config.toml
crop_scale_min = 1
encoder_mlp_ratio = 4
encoder_kernel_size = 3
fusion_encoder_activation = "gelu"
fusion_encoder_qk_norm = false
init = "xavier_uniform"
decay_fraction = 0.3
Rows from block 3 of the image encoder of a small model that answers yes/no questions on an image's attributes, named by matrix and row number. Rows with one number belong to one neuron. Each number is 128 + 24 x the weight over its row's rms, rounded and kept within 0 to 255. All counts start at 0.
Before each neuron's rows are labels from the 100 images, of 14976, where the neuron reaches its highest value: "place" is the part of the image that holds the peak; "responds to" is what is common among them. Only what is clearly more common there than usual is listed. The data: photos of plants and fungi (iNaturalist).
# fc1: MLP up (encoder.blocks.3.mlp.fc1.weight, 1536x384), inputs 0-127
# fc2: MLP down (encoder.blocks.3.mlp.fc2.weight, 384x1536, transposed), outputs 0-127

place: top right; top centre
responds to: order Caryophyllales
fc1.243 [142 111 121 117 119  97 127  86 123 122 121 144 142 157 138 116 126 150 164 151 121 117 120 132 172 138 113  96  92 167 138 176 123 126 169 106 142 122 172 149 136 166 119 153 181 120  92 182 131 127 120 137 111 133 135 120 129 162 126 130 135  89  57 149  99 141 123 177 128 108  94 127  85 114 140  95 146 161 139 143 111 138 180 178 140 128 102 103  97 104 146 103  75 118 186 122 107 113 134 126 134 100 114 176 121 166 128 156 145 134 160 147 172 130 160  79 132 170 125 161 145  74 140 143 132 116 123 130]
fc2.243 [104 110 146 139 108 126 110 144 151 140 168 139 142 100 118 115 115 142 111 135 134 146 126 111 131 118 149 131 127  96 118 106 119 158 134  85 135 131 117 114 115 116  98 106 155 114 127  69 129 108 114 153 133 152 131 131 182 126 124 123 125 148 119 127 129  76 104 191 154 104 139 114 132 129 112 101 157 128 198 145 111 109 121 112 138 129 107 114 116 143 112  84 144 126 118 143 131 155 121 110 143 127 106 147 164 152 152 110 131 135  92 132 139 123 103 143 103 117 109 147 166 220 128 123 126 100 192 116]

place: centre
responds to: order Caryophyllales; family: Cactaceae
fc1.44 [ 87 142  61 120 115 164 120 117 110 118 139 121 144 118 120 200 148 138 147 108 113 125 132 158 141 142 122 130 172 141 154 147 153 122 117 127  74 110 146  94 151 159 134 128 123 146  82 107  91  86 100 109  75 117 106 107 129 151 150  99 148 136 136 143 155 121 141 157 103 141  86 110  89 108 133 150 128 102 107 153 140 122 145 129 152 120 167 148  99 159 179 171 145 141 129 117 117 166 115 152 153 147 129 119 136 137 130 113 111  84 137 112  98 133 133 112 132 134 140 174 159 124  99 111 136 134 109 106]
fc2.44 [174  98 129 120 101 111  87 136 160 160 127 108 100 100 120 147 115 123 124 121 162 118 120 132 134 139 116  76 111  78 140  95 150 162  86 127 112 149 179 159 125 125 173 133 150 153 134 156 156 127  86 132 124 152 134 124  95  99 104 155 160 149 133 146 142 128  76 132 123 157  91 111 131 123 180 157 114 127 113 133 109 150 103 128 155 149 121 120 122  95 104 117 140 116 132 131 154 181 161 116 134  94 129 135  78 159 154 112 141 117 133 147 125  83  86 168 137 127 130 143 134  97 141 120 164 100 160 117]

place: top right
responds to: class: Liliopsida; order Asparagales; family: Asparagaceae
fc1.145 [162 174 127 144  61 160 154  85 135 118 159  78  96 165 157 140 121 126  95 155 117  98 137 154 117 134 119 145 131 136  97 110 135 138 133 100 111 132 130 105 109 174 105 137 158 130 129 149 197 128 117 124 140 169 134 140 109 141 118  87 137 137  52 123 107 139 152 207 127 168 100  91 143 136 135 120 160 128 128 108 111 127 132 163  97  73 132 109 172 156 145 104 144 144 194  99  99 133 115 138 134  67 117 130 131 135 135 143 137 114 117 131 174 136 124 119 107 133 128  92  94 121 127 149 112 159 128 129]
fc2.145 [107 166 125 114  98  98 105 104 143 131 123 153 130 134 119 138 113 125 130 104 145 111 154 114 131 151 110 139 140 135 122 132 120 157 150 155 105 112 155 130 166 120 126 112 123 165 126 132  92 172 135  83 141 110 147  78 153 113 141 116 121 108 112 107 108 125 171 176 134 116 117 156 121 164 119 159 143 163 148 110 159 147 137 134 159 120 162 160 142 138 114 127 125 153 110 130 146 150 139 155 147  98 126 106 153 159 141 146 112 121 146 134 161 124 130 129  96 132 110 140 173 110 128 134  77 109 105  94]

place: centre
responds to: order Caryophyllales; family: Cactaceae; text has "cactus"
fc1.767 [141 155 151 144 180 109 129 113 125 118 129  80 144 117 104 101 126 134 118 129 134 119 146 134 134  73 129 142 135 153 118 110 111  96 134 107 153  98 107 149 143 119 116 126 117 150 164 128  92 144 149 144 142 126 123 126 147 137  80 136 158 127 104  98 128 158 125 140 103 147 108  78 132 118 119 154 153 184 132 157 146 143 115 103 160 164 116 127 120 114 137 113 101 118  82 130 148 129 128  93 144 148 125 100 121 128 109  82 125 104 123 105 132 127 172 144 106 134 114 103 162 136 133 109 126 151 155 139]
fc2.767 [133 125 129 105 105 119 133 130 123 142 172 141 113 130 107 143 112 136 131  94  90 113 111 104 129 115 137  80 148 183 108 135 108 101  91 134 126 149 134 176 116 123 101 181  86 120 138  95  93 121 176 131 132 108 102 117 155 154 152 125 152 121 148 142 144 145 146  96 154 129  67 134 143 141 132 134 113 119 155  95  93 133 124 131 135 137 137 118 125 137 154 172 119 134 138 128 127 167  84 119 120 119 122 138 129 121 150 144 135 156  96  73 143 146 132 154  98  93 121 123 127 125 139 161  96 107 109 144]

place: top right
responds to: class Liliopsida
fc1.115 [103  92 107 185 130 121 159 153 160 127 127 125  68 140 142 212 120 125 124 110 119 139 150 130 119 103  95 100 139 126 115 120 173 129 143 117 156 167 127 152 115 138 146 113  98 126 142 131 170 158 153 118 131 132 131 118 109 141  99 125 128 102 132 130 133 142 134 172 127 165 134 124 147 115 118 155 141 122  96 129 148 114 113 155  80 120 112 134 166 135 137 135  79 141 120 132 112 123 138 146 139 161 109 133 151 110 131  96 163 113 135 108 134 107 164 118 110 126 116 138 145 133 153 127 130 119 159  56]
fc2.115 [110 130  92 125 113 146 110  99 139 114 131 115 107 106 141 107 100 101 142 140 143 130 118 137  99 176 133 179 141 114 118 130  95 122 107 124 186  92 167 114 129 109 140 159 128 142 116 120  82 158 122 145 148 137 134 138 155 132  86 126 137 113 119 143 164 185 187  90 150  82 124 107 104 156 133 114 123 148 161  97 139 104 152  87  93 169 157 149 120 143 137 179 143 108 108 122 148  79 156 137 106 130 163 103  92 118 131 109 118 135 137 133 108 128 107 101 167 162 138 148 154 134 137 110 106 101 128 132]

place: top left; top right
responds to: order Caryophyllales
fc1.0 [167 120 123 135  83 153 145  83 143 157 125 150 106 152 160 139 140 146 138 128 126 147 138 138 149  62 102 135 119 151 108 109 123  94 152 115 165  96 120 160 118 101 129 134 144 106 103 114 174 132 149 137 119 162 130  84 129 136 134  97 134 127  88  98 151 137 165 124 102 134 126 115 109 124 127 138 131  85 129 162 159 133 111 173 108 103 134  86 153  67 157 114 114 155 176 103 132 128 142  99 138 135 113 162 137 113 144 149 131 126 167 118 135  86 158 136  99 139 116 161 116 153 156 149 148 125 147 162]
fc2.0 [ 70 156 135 126 101 111 128 187 142 179 166 103 146  81 154 140 134 162 102 140 138 153 177 118 145 111 119 141 160 148 152 112 129 107 152 127 101 123 161 132 149 146 163 183  84 118 118 113 140 139  68 135 105 131 151 124 157 132 149 124  34 110 134 118 140 145 116 158 141 130 121 116 104 122 122 151 105 163 120 124 140 138 115 130 138 102 116 103 117 125 112  97 118 140 125 141 149 102 127  53 139 127 166 134  94 182 105 179 131 199 141 142 124 182 120 133 120  93 168 158  94 153  84 182 113 143 136 130]

place: top right
responds to: class Liliopsida
fc1.409 [163 134 112 143 113 119 121 107 141 147 122 145 117 213 162 108 112 156 118 143 132 132 136 124 159 118 124 123 151 137 115 146 123 117  91 122 133 139 112 171 134 157 106 142 141 143 100 107 175 113 132 120 135 158 109 134 146 123 133 102 125 110  74 110 100 111 163 170 123 173 120 143 140 143 150 102 169 115 121  84 122 124 135 126 145 146 132 133 166 180 156 107 143 159 139 100 118 138  99 108  75 139 116 118 140 114 125 134 138 139 107 122 128 167 107 123  90 122 114  82  96  59 103 170 158 126 129 114]
fc2.409 [129 132  72 137 102  93 115 123 165 120 183 142  92  99 104 140 139 122 148 141 126 155 126 136 168 140 108 135 183 146 126 137 131 117  82 127 116 135 139 157 124 127 118 169  89 159 131 147 103 127 124 133 161 108 139 104 147 117 128 129 141  99  98 133 144 143 160 200 162 146 112 160 112 140 146 151 126 128 131 130 169 141 146 116 171  94 151 130 117 141  82  90 142 138 134 134 105 132 130 124 110 110 171  87 136 155 160 140 121  99 123 112 154 136 117  91 140 104 141 150 185 145 102 106 128 121 173 108]

place: top right
responds to: class: Liliopsida; order Asparagales; family: Asparagaceae
fc1.20 [ 86 110 186 137 156 107 138 125  95 179  99  90 128 130 153 117 126 127 151 115 124 124 142 125 138 106 141  91 119 148 118 129 123 164 134 145 145 113 161 121  58 130 122  97 114 120 133 143 105 144 146 115 132 112 110 121 111 139 155 139 163 142 190 142 126 109 118  94 159 130 137 179 134 144 128  99 161 116 155 121 112 106  96 106 148 119 102 124 134 135 117 112 159 166 121 121 138 143 133 183 137 131 156 103 125  91 124 122  94 134 124 132  64 133 159 123 132 101 126  93 109 131 135 103 117  74 109 116]
fc2.20 [105 123 125 159 147 130 111 111 115 163 142 134 122 133 146 125 127 123 124 141 108 150 132 134 114 135 139 116 113 146 163 102 156 134 161 161 135 143 128 149 113 152 154 143 134 152 156 134 102 148  99 122 150 125 110 127 166 122 101 142 152 161 103 128  82 132 155 139 158 106 127 119 150  93 141 123 144  72 136 146 141 154 113  85 119 132 129 155  93 112 112 144 133 148 187 142 137 108 158 118 140 127 116 141  99 170 124 166 157 119 100 116 100 150 131 100 133 154 109 132 103 117 120 115 144 136 119 125]

place: centre
responds to: order Caryophyllales; family: Cactaceae; text has "cactus"
fc1.126 [ 87  60 142 152 128 133 154 150 150 153 115 109 142  78 119 108 117 129 167  80 133 139 150 157 144 125 138 117 160  94 116 116  86 120  98  61  96  96 150 147 123 143 140  99 124 172  42 178 109 134  92 177 162 126 135 127 120 118 157 119 136 146 174 136 158 121 117 126 178 127 151 101 137 145 145 120 136 137  87 136 136 134 140 142 138 145 123  78  91 122 168 127 120 154 146 139 111 122 167 163 122 126 120 165 111 189 142 133 110 169 124 109 108 149 105 144 136 104 114 133 130 146 116 135 100 166 181 119]
fc2.126 [156 178 138 137 151 139 133 147  84  95  74  93 151 107 104 109 111 114 118 148  95 169 138 131 113 131 118 157 117 140  63 130 132 146 118 128 130 111 118 144 163  85 133 110 122 113 133 155 132 146 148 134 121 154 110 109 151 140 140  92 133 101 118 126 179 105 130 142 118 101 102 117 156 118 172 123 132 105 150 142 127 142 160  95 129 142 142 143 114 136 176 127 151 127 140 111 193 161 134  71 126 136  83 124 132 142 162 154 118 126 124  98  88 152 118 136 117 121 153 106  80 106 175 155 120  87  99 186]

place: top right
responds to: order Caryophyllales
fc1.727 [113  84 158 112 103 104  87  86 127 164 133  99 163 183 163 105 126 101 146 143 112 156 148 136 172 115 124 171  95  96 141 138 157 143 179 116 181 125 117 159 126 132 132 157 123 107 111 108 111  88 118 135 178  93 110 149 127 134 166 132 131 110 152  81 116 123 125 116 113  93 125 149 134 178 159 154 124 129 140  75 116 122  97 122  91 129  97 137 150 124 142 145 109 175 134  67 112 120 129 146  98 103 133 161 120 172 152 124 155 112 169 114 125 100 158  60 148 114 125 135 104 173 124  80 124 131 115 119]
fc2.727 [ 60 109 134 141 152 139 134 143 110 113 117 172 164 163 140 135  95  93 133  87 170 143 136 127 134 127 158 103 141 159 104 136 137 149  70 113 128  95 116 153  75 123 147 148 148 139 153 122 113  67 160 148 130 151 136 143 103 123 103 149 164 124 124 115 120  94 138 149 145 142 117 115 113 139 139 133 139 120 162 151 169 100 137 158 102 147  95  99 100 142 163 150 138 121 129 160 138 133 122 139 107 143  78 116 111 120 130 178 105 121 151 136 141 142 123  93 115 160  66 127 122 123 107  95 120 121 127 134]

place: top right; top centre
responds to: class Liliopsida
fc1.205 [129 139 157 134  92 134 125 116  93 140 134 120 109  94 116 198 132 129 129 143 137 110 140 151  71  97 115 106 161 158 103 125 120 156 137 137  70 149 114 129 123 129 100  96 151  98  61 142 118  84 183  97  76 118 111 117 114 142 160 176  98 106 110 100 141 147 119 135 114 140 112 115 146 119 104  90 169 115 117 115 112 129  89 110 129 125 148  99 123 137 126 140 113 142 117 118 104 140 122 162 130 136 157 140 131 152 125 127 101 122 142 101 135 124 145 111 100 111 144 103 111 146 150  91 141  99  75 103]
fc2.205 [128 118  96 162 120 143  63 142 133 119 143 124 114 156  96 105 129 145  98 132 136 149 153 152 113 127 118 137 153 123 128 107  98 133 160 100 124 137 143 130 140 122 110 125 165 138 109 109 150 136 186 162 133 146  85 111 127 109 167 149 140 122 140 131 161  89 162 135 124 151 163 141 155 115 141 126 154 155 181 104 147 164 113 122  98 144 165 116 140 102 129 176 125 142 126 184 123 113 109 125 119 116  88 144 117 111 138 134 144 163 144 162  73 134 118 126 113 160 136 139 132 132 141 168 166 152  94 157]