config = dict(
    encoder_width=384,
    fusion_encoder_parallel_block=False,
    warmup_steps=350,
)
Rows from block 3 of the image encoder of a small model that answers yes/no questions on an image's attributes, named by matrix and row number. Rows with one number belong to one neuron. Each number is 500 + 40 x the weight over its row's rms, rounded and kept within 0 to 999. All counts start at 0. Numbers have three digits each. After the name is the row's rms in percent of the matrix's.
After each neuron's rows are labels from the 100 images, of 14976, where the neuron reaches its highest value: "responds to" is what is common among them. Only what is clearly more common there than usual is listed. The data: photos of plants and fungi (iNaturalist).
# fc1: MLP up (encoder.blocks.3.mlp.fc1.weight, 1536x384), inputs 0-127
# fc2: MLP down (encoder.blocks.3.mlp.fc2.weight, 384x1536, transposed), outputs 0-127

fc1.170 106:496487562512459426482492402412491402434506483515577528525517513487496477489505555484516524511467509577467473517520522532558519471518445541490513491508487551502456506474494472564544518510544456347499449466474474491541457522485447405465515499488486499452449511520524544401564471481529485547476468530573427549453494457458493550486438544457500512521544508518480491483589523535523479505519
fc2.170 101:519514472548513507470514513576419454520459471537511501505480516520478512431515462482450453478484568518464463486498469481526537476508486518495539552583484487470510469480511525531486565518510502522462468464548511528524553496470483468508475511492581490470514517448487533406472496502472522601525392447549499520508487518488514555462562576590466477578502450585537583464473475528519503479423
responds to: order Asparagales; family: Asparagaceae; text has "yucca"

fc1.348 101:454555541502497482517566479478584489542525538444468520502509501501484496528453521485545528500472454531482502460460442485498450451486500467395595481480583530590504489512510450492490514502429479431493523436493508388484540469546485435493462513505528406473508517474553484455453462463464543517539464543445483435551465416508500575476475510429532426558482438453440519530518506479518525487411
fc2.348 099:437575565463472510450534542504547467472478516513539533561524474526517484550523479518483540550527517542494468465548463551405492435499497445479477491561485505575499508482532541413506498475551517502541583496573499475504416489551543509464502462512503556438484520549487500480472522481457480500538513526503459422457548513460515388508595528489485475545457489531462486529505437522496484565511
responds to: class Liliopsida

fc1.749 101:461474501477470517504425543461581509467475496530440530342475511498494507495484543488555458484487518463491500443523479473556471533502575548469507522500548527435462495483477483504447498531520460455518502522529519478509515503510519438519503485452445521546500549451462512589574459406531466574476524497455499488561511550509483459504523462513471505510425477534452508540530551516457584556437
fc2.749 138:503537460551543434483500486469492450547515474490510432505442492527474516478495447527491420493540497576549532423544512531538503512499562461471539496527550505444539525473471438560520520495469440445511524516479454429458475537495478478496456516499504480496490526410449514451499566524478517446503545518474457461459545573524487497469505430491500458495493533496496583561538485552545473422557
responds to: order Caryophyllales; family: Cactaceae

fc1.334 107:465511553477526503447472454497467535511534511502489526562572461514429459447496467514509525558450540587469541586448469538577534496497470508478486447552500447425574491555527493583518490511491479471476518529516509477467535495478520499487551511512524490525591500506557514574486509500475528523503494505468471571504479461565525527521512492547501445558578445415493452507507450440446462552422
fc2.334 079:468522468431519530496476525522498473513435487475539485530473507467502520464552578525477454492476536516448515486476420562454512479491536564534498531528479471582519545497547525454478487568468573524411531493505515450517529482496515514526574489544458599451520540476496488501542468472523489545454502493490550514473534464506492532501495528496530543474480473520403550494457476449484453503465
responds to: class Liliopsida

fc1.279 106:446513492466444449411500488475502568487486586447500550528500508462474511561481485512475485504459489511544460530514490424512522606481553466450509543498576464470517501451473456510512515481471529536482479515547570486501447539530424563475599513478508520570551507457491435587451522480483514594506568447470519457540560479455476489541475526569502468548548541508501520462506473473483469504484
fc2.279 086:563523511445518487445558483525514506544433473562449539508538494545435474515578500532449470528491524525430489546436572486540502494489520497509488566485502532562546448463524467553527518496545514516436449504526457523496516476492442470518486517552532503543491458509497460467495428509467440502456505524555474500540538495526503504532465523507432515456431574475474476570579508531524570486500
responds to: order Caryophyllales

fc1.143 103:465543524480505503569516503499528456524451472547520484482493507471527535453495425513537440502585486486450443496469458582416524448519493453463506509578514467491579506568524550481517497506524506519468528470515488494539519449526455484474571463509497463493434533553513502522572502397526453437577509453503548442431492466531486528457542455519498501529503563538516540471467502438554525504457
fc2.143 108:538530531526476566551431470500537521486451464526473412514529609489546485496447501542469468472468539529484502504514503483479471501499585406469464480552494485518477443496514509523481555504475487515446482435526522512545536518517509508565531518471556560465512499562527505471475405520531481507534559565532517471486523460478533438460510512513539499514574548570487453522559409499472476516428
responds to: order Asparagales; family: Asparagaceae; text has "yucca"

fc1.513 104:481506520542524535456473475436543509413468464450453484515544506499542502562493541567489453441491495424449463517497530478447446529457464538483567468481439546426455506418524625521463524553403480524445481494498517539491475533505543581544498470518525526614485548487552518450472480562535532488463473552467520470554552545492512517501547519423452471519414464559534511514489408569530535467533
fc2.513 117:494491462463485563517523514577491437475402505372526522525508439483466519455448523498465547436455490531447511530504461490489493475495474517552473501531492472452474535463485506468514428475553478517479535467479527463575498505552436526448485444543494545455513478603476545450430489529519457514474548461517469492463520527474501465554460469505480498489500480544500457517465487491477499524487
responds to: order Caryophyllales; family: Cactaceae

fc1.580 101:512497500509493461544530451552528407498531531477477518475515513601514497515476454481534526477466535547468511509496553570477544475448437532448530496431544371478540476535487471471436442411509501486486543429504556573446483516542564540526546464564468481557453469462468488585474454419484567540488470541530559565514503502531506517519439488529495482499412476449530493556510519541492525480500
fc2.580 103:480506497496535505577427444483571506429566543466527433431516553478475510458459536465498500541475561453500543524491515514548497545486606471513511529402562554536479495497478495567441490467538501524447443442537547457487515531530492499500498511460512549471479515513549467517489526509494498513420539511507436518533458500462469490478532549452487463528461612565588553520461497513489496457454
responds to: order Asparagales; family: Asparagaceae; text has "yucca"

fc1.601 125:490489514480487394507470506439485441507500544520554529518520484502522482487482472463513478530482475569486472591470539601460474461501540501531529491514492500489492462539466489553523505490545485458507466519489465485546530479523455469532502456519463517502490473535547504502500464408501526508475486471463521487469531463587482568484517488567482581549574534343530519485503541470484479536526
fc2.601 125:529520430498440516482414497465606497500508508495481488524528494497519498522489575516509524454425514533492518503483487628396510554525640479562449476517466526511503481509485534498547561538542507475438482439480510395507552494535551495504580526492496543488502537484502485422502444555470439494521521513488530437519513545476529618522466493482515557564530494571496547479551453465463465542487
responds to: order Asparagales; family: Asparagaceae; text has "yucca"

fc1.702 107:502503491491515513513428501489443493544464551501473505464429509582510481493561512473559500490491507526544509546493482471503530528503519500514532532471475444573531500469504458513489530586513463426553524517579466472413546535519467478546557532530495501446454485479528480452558514445538578510456523480491473553573608476503481512483478509467506437528401462483482485533491493571494502569494
fc2.702 123:494463556488563510501547508495517542492497477498513460522503516484546502499496427541508501577517555507566490461536538520476495501494473452547571516502553496432457499605529470501469571453566488447516451499496528431473517541531495473518477462500523516493579480471537501400448450555489512518446484536469507535532490407481528453457528441472461562495493541418480499442563498521436522457485
responds to: order Caryophyllales; family: Cactaceae

fc1.108 107:449575457504504564463477498496485529542530502436476509480532525465477522471493426544431547458548478457506498436488532555438481470524409460493444544396542508441445500526478453474453523494409538506452497504458454459465519520494408535533422513480522522529512460487447495498533414584510532501501473503461484460598533521463479500520560479414483519501416487455521487515568472476436507427504
fc2.108 136:553507573481529520491489479534534497497440443473531487527546414513492532520487486557472453457527437498472508516512531565466540543505525510558504492493565510535471516564504504519525407495537452529500560403505482451507505424501433510531413468445540430515461564546583566539495534478493469543449581511534506533538543547542484479539554487472525472465431473558479517529513455522535460484470
responds to: order Caryophyllales; family: Cactaceae

fc1.19 114:552517427497535515470548480415557546459527537519493553553488498538526520496496494458529529466567503411466551548498524587523488484515484508474481499578473545458481500494508472517534482498490498455525519499498521514422507458445452536542495514502547530471493500508503507444544457401510511491515438420461490524517536500476502511481466446495503474434511446472482490371512557503497514486550
fc2.19 137:550488517493434436541500520447506521555503455511486538511559465409548506517454503492561522437485521498461468507542509522446488559505455482445547506575503450555478473503464501518479509539490577451529513595473492479557512443487523510466499461512524488513479383451473523444498451487499459504511511540516579488544501487455461464476562555429454522509462507441491410529479525488433482507479
responds to: order Caryophyllales; family: Cactaceae; text has "cactus"

fc1.604 116:513509568491572484476483530534494510490548473507485510490467517494450544572438463478503461514508543495483503477498506510470511527517572509528523448474508411489499489532501499512520489505538482434593486564539522397475519447542489491478488469519562485564514496475528497486548501399582506516485543439495491502537506481472521494455546446458466467475507415578477391476461489506578550516498
fc2.604 146:511522521537483477504429541526516527555509438543422488444528588507477501470486522452492473403552471504475511513496549514527560545481515378448472513485480500499459441481402501506524546508547504525483562505542511467474450515491543520476460511507534505462511547522485518406517404456524447458502579489496491480502462481504525503534449411434480466535486532519514507444427495472457480475512
responds to: class Liliopsida

fc1.419 116:472509545475539462499441519472556459466524510420506503464526532481554525494438456514530490483541501499464483498478508505547502439497523475515511489515495516550471483536488547477530474468349529487513490433496546516512526511479456514501485463490482494416465527521560482442473388567501499500515476504468559496534474533489488433518450486398535481492500513478520518599579512469537516515498
fc2.419 132:529522471460483457549514480497513483458493510532547496520457524502507464564488482455511532482462487460474525468544555493546516504466437483463494513500494448541475430543551543473536525502478542483528513466504463487520577515550528521515555555530542585535461470489468525446504523471458483502502499458502607510470470460526506454477561488448494468410522517509531494603440503548511483472512
responds to: order Caryophyllales; family: Cactaceae

fc1.250 103:454511417480491530470559530522540560513506546490550552557494462516471511517554513479570469483446506512538470572487484552543465504507481473449524499446506543485457544516469530460485513548551494531467512400598503524468441539497517503503519456480502504551443490490437458430452425520467609512530465513565499634514526526563535537573544554456551512524483513500460545553507543484489506491496
fc2.250 101:475459526433487526464447476409489488482534544457529471524474488546485484498481530536503622575448575472462485476465499541467449541523503501550594537429474471488521469510452499522504483509531513430531439543526607483514505490478532520472509547468531596548465485471473459498483481455552413511397482489484462486496463432500488499513562553471495565511533483455512462560492535520489502518551
responds to: order Caryophyllales

fc1.713 103:472491466492483475522559526500512457550528545502500482476484475512539473460490528482504482488456438483385519561418428497521411458556470526542465559509459570477503488523512556513452467531605546470465516525517533471546485531510547462485527506483536466425543448542460530568509425490454448558506538549448497487495483487494475544494486488466542499463518534505555481393547491521495516531473
fc2.713 096:605482460462462519545484550488443485526600504532436470572541544469550489471358606528500466455465572552447526460532547595441520475521574452464524467463449462424575503462527468442491521498498534534481526474534491568521550468503536460463483496490525563418542540511510439513549475502517511463533500455508491508533499455486508521510532523470523502577537556468487471487471481500494484493454
responds to: order Asparagales; family: Asparagaceae; text has "yucca"

fc1.360 108:483471513494533452559542510505487436563536528545488523515501508520537457483456443421512518497430488528469513536457499524442447452493522554508507509499492484469476513499524510528420516460543528486442453448444477459515523491413452536547504479533472465406482482502517495477580397443412536525504526517438486548419484469503472526434510507527476529517492477426492583454548520508539454517510
fc2.360 105:441473471505486543488392514471597492491485486489487456481534468495473480423469612538507522441508561558483506479477505611489506508517594535540486505508458466520517493458460455501508570544506534483446474424499545449539502497500559558527536537517536527559536525496488515459505447476510456566546456533482501454494457507482505547497488530505508594471481491609418524446496453502464496464461
responds to: order Asparagales; family: Asparagaceae; text has "yucca"

fc1.117 099:478430522529480501494535484496592414503515487448495497542452513461540475476466483526466569565476436394412534579561495506584521500430418506472507504519455505504469502561511507451510539482480511507555463560495535533400501466517428502587481409467573461510487561507457423527487494489523466422475459420531505568488477511474542426515451426539494460527535470493456464551470445508522559499512
fc2.117 108:465520505480458465495560519463498504465424524479468450503529467492588450458595483492477491487437485437541477521490564476534497514498421552518506484473477519516479534525528532535498521423514491528493547518537537446475494490478509480543514461514511514466489500533536513518529483538520436536443450546496486472579526562494505453448525596487467502484483439441510466525406555539553526510527
responds to: order Caryophyllales; family: Cactaceae; text has "cactus"

fc1.182 106:525550539467505403476436499540530487554421473522527514521483490576550520401498491500547559474479481573450525532503502563519480463526537469411465472475475520527496490491513571457458494513546532586496500520559479515601471504475417485457489432521488579447484506489502479486526453503494456445473573534505447505432436533493537439473501425529520472441540458459533503509418542533462528442536
fc2.182 115:487448465493489509502473500546646501442488431560599459481466501492524486477479537487495503437510563505495563475532441539525512493464619517524530510553468475509476509522538522558471558511472477453493531481559513473480488523478519579517527558503504472551572492442567555541485424514495487482484471460543437472531475493529490506498503551493496493501433486582452539484514472439537467470505
responds to: class Liliopsida

fc1.736 106:533465506495472532555538446494555527551496595544582487430484477532532436512485536516476469438506499500556479480562576438411559539543540518452519517566467559436508520533535502590441481547572544503496464445546508490519524557470436455481550472440492486525589546484434521409507501572544517590491467483520500522551523502497487413474491531405550428470510468515491498444560489445396597493524
fc2.736 091:525499504487457494498486538481495480463484544486514570564546549596492444501508494564521460482546514519543465448508481491468524543495451528508570506488593480508433507517484424539498513495540516535556449531519452574451524503508595494520488521469526546534458483476515481451470404543451513471503535552477484494470418420465434430533456475476438508553459497534490459516570479506437539462474
responds to: order Caryophyllales

fc1.245 103:563535484439530572484468412487533504476521497485430519483535516566480582507592558578602490498500487463544465492479537460489525502521513502533477520483513487523519504420540470490481484538536529497544512452494471472520560491499525511496477489583492496504424534532505506538540585447532532509470526491465536481504481492543512456413455517497450453452450473464472427536489507538464563422576
fc2.245 119:542537503455510478480569535489468451530455479596479511467440594476550469533514466479499528499528498537479544493530469476397471492536479503587539510429531525486564466514542463500523446517482575472576417475520516496526586511472521523558493457501483491460489429477544548527507524423485485475507525442507528515503441530455507505490579555525427483438531508468558588477488495490486525503518
responds to: order Caryophyllales; family: Cactaceae

fc1.563 113:497494521455488573598534525456524498512505545516576484532507481483493492511443505525507515502461468560452575504427422483496531509519546441500543472507527504503447501486492543497528454514557461522462464432475520456481566517547478445547514466516520490426467476504477492515506508434432487516491472512478546497462436436499502497527518516503474482567566458448480534457541566531510522484471
fc2.563 093:421497435471479580519460493391545525536498569520440487529503496504464464512435584476507415486511496512457565424458512527506476537574592495478439476497458535521471535430454568494567528529537432497454581486551578523562511475564543508515500511549517483463515541519523476459505399542489417490485535538516506486509505547464528488522509524450487517520476567496527541428485496524482496473473
responds to: order Asparagales; family: Asparagaceae; text has "yucca"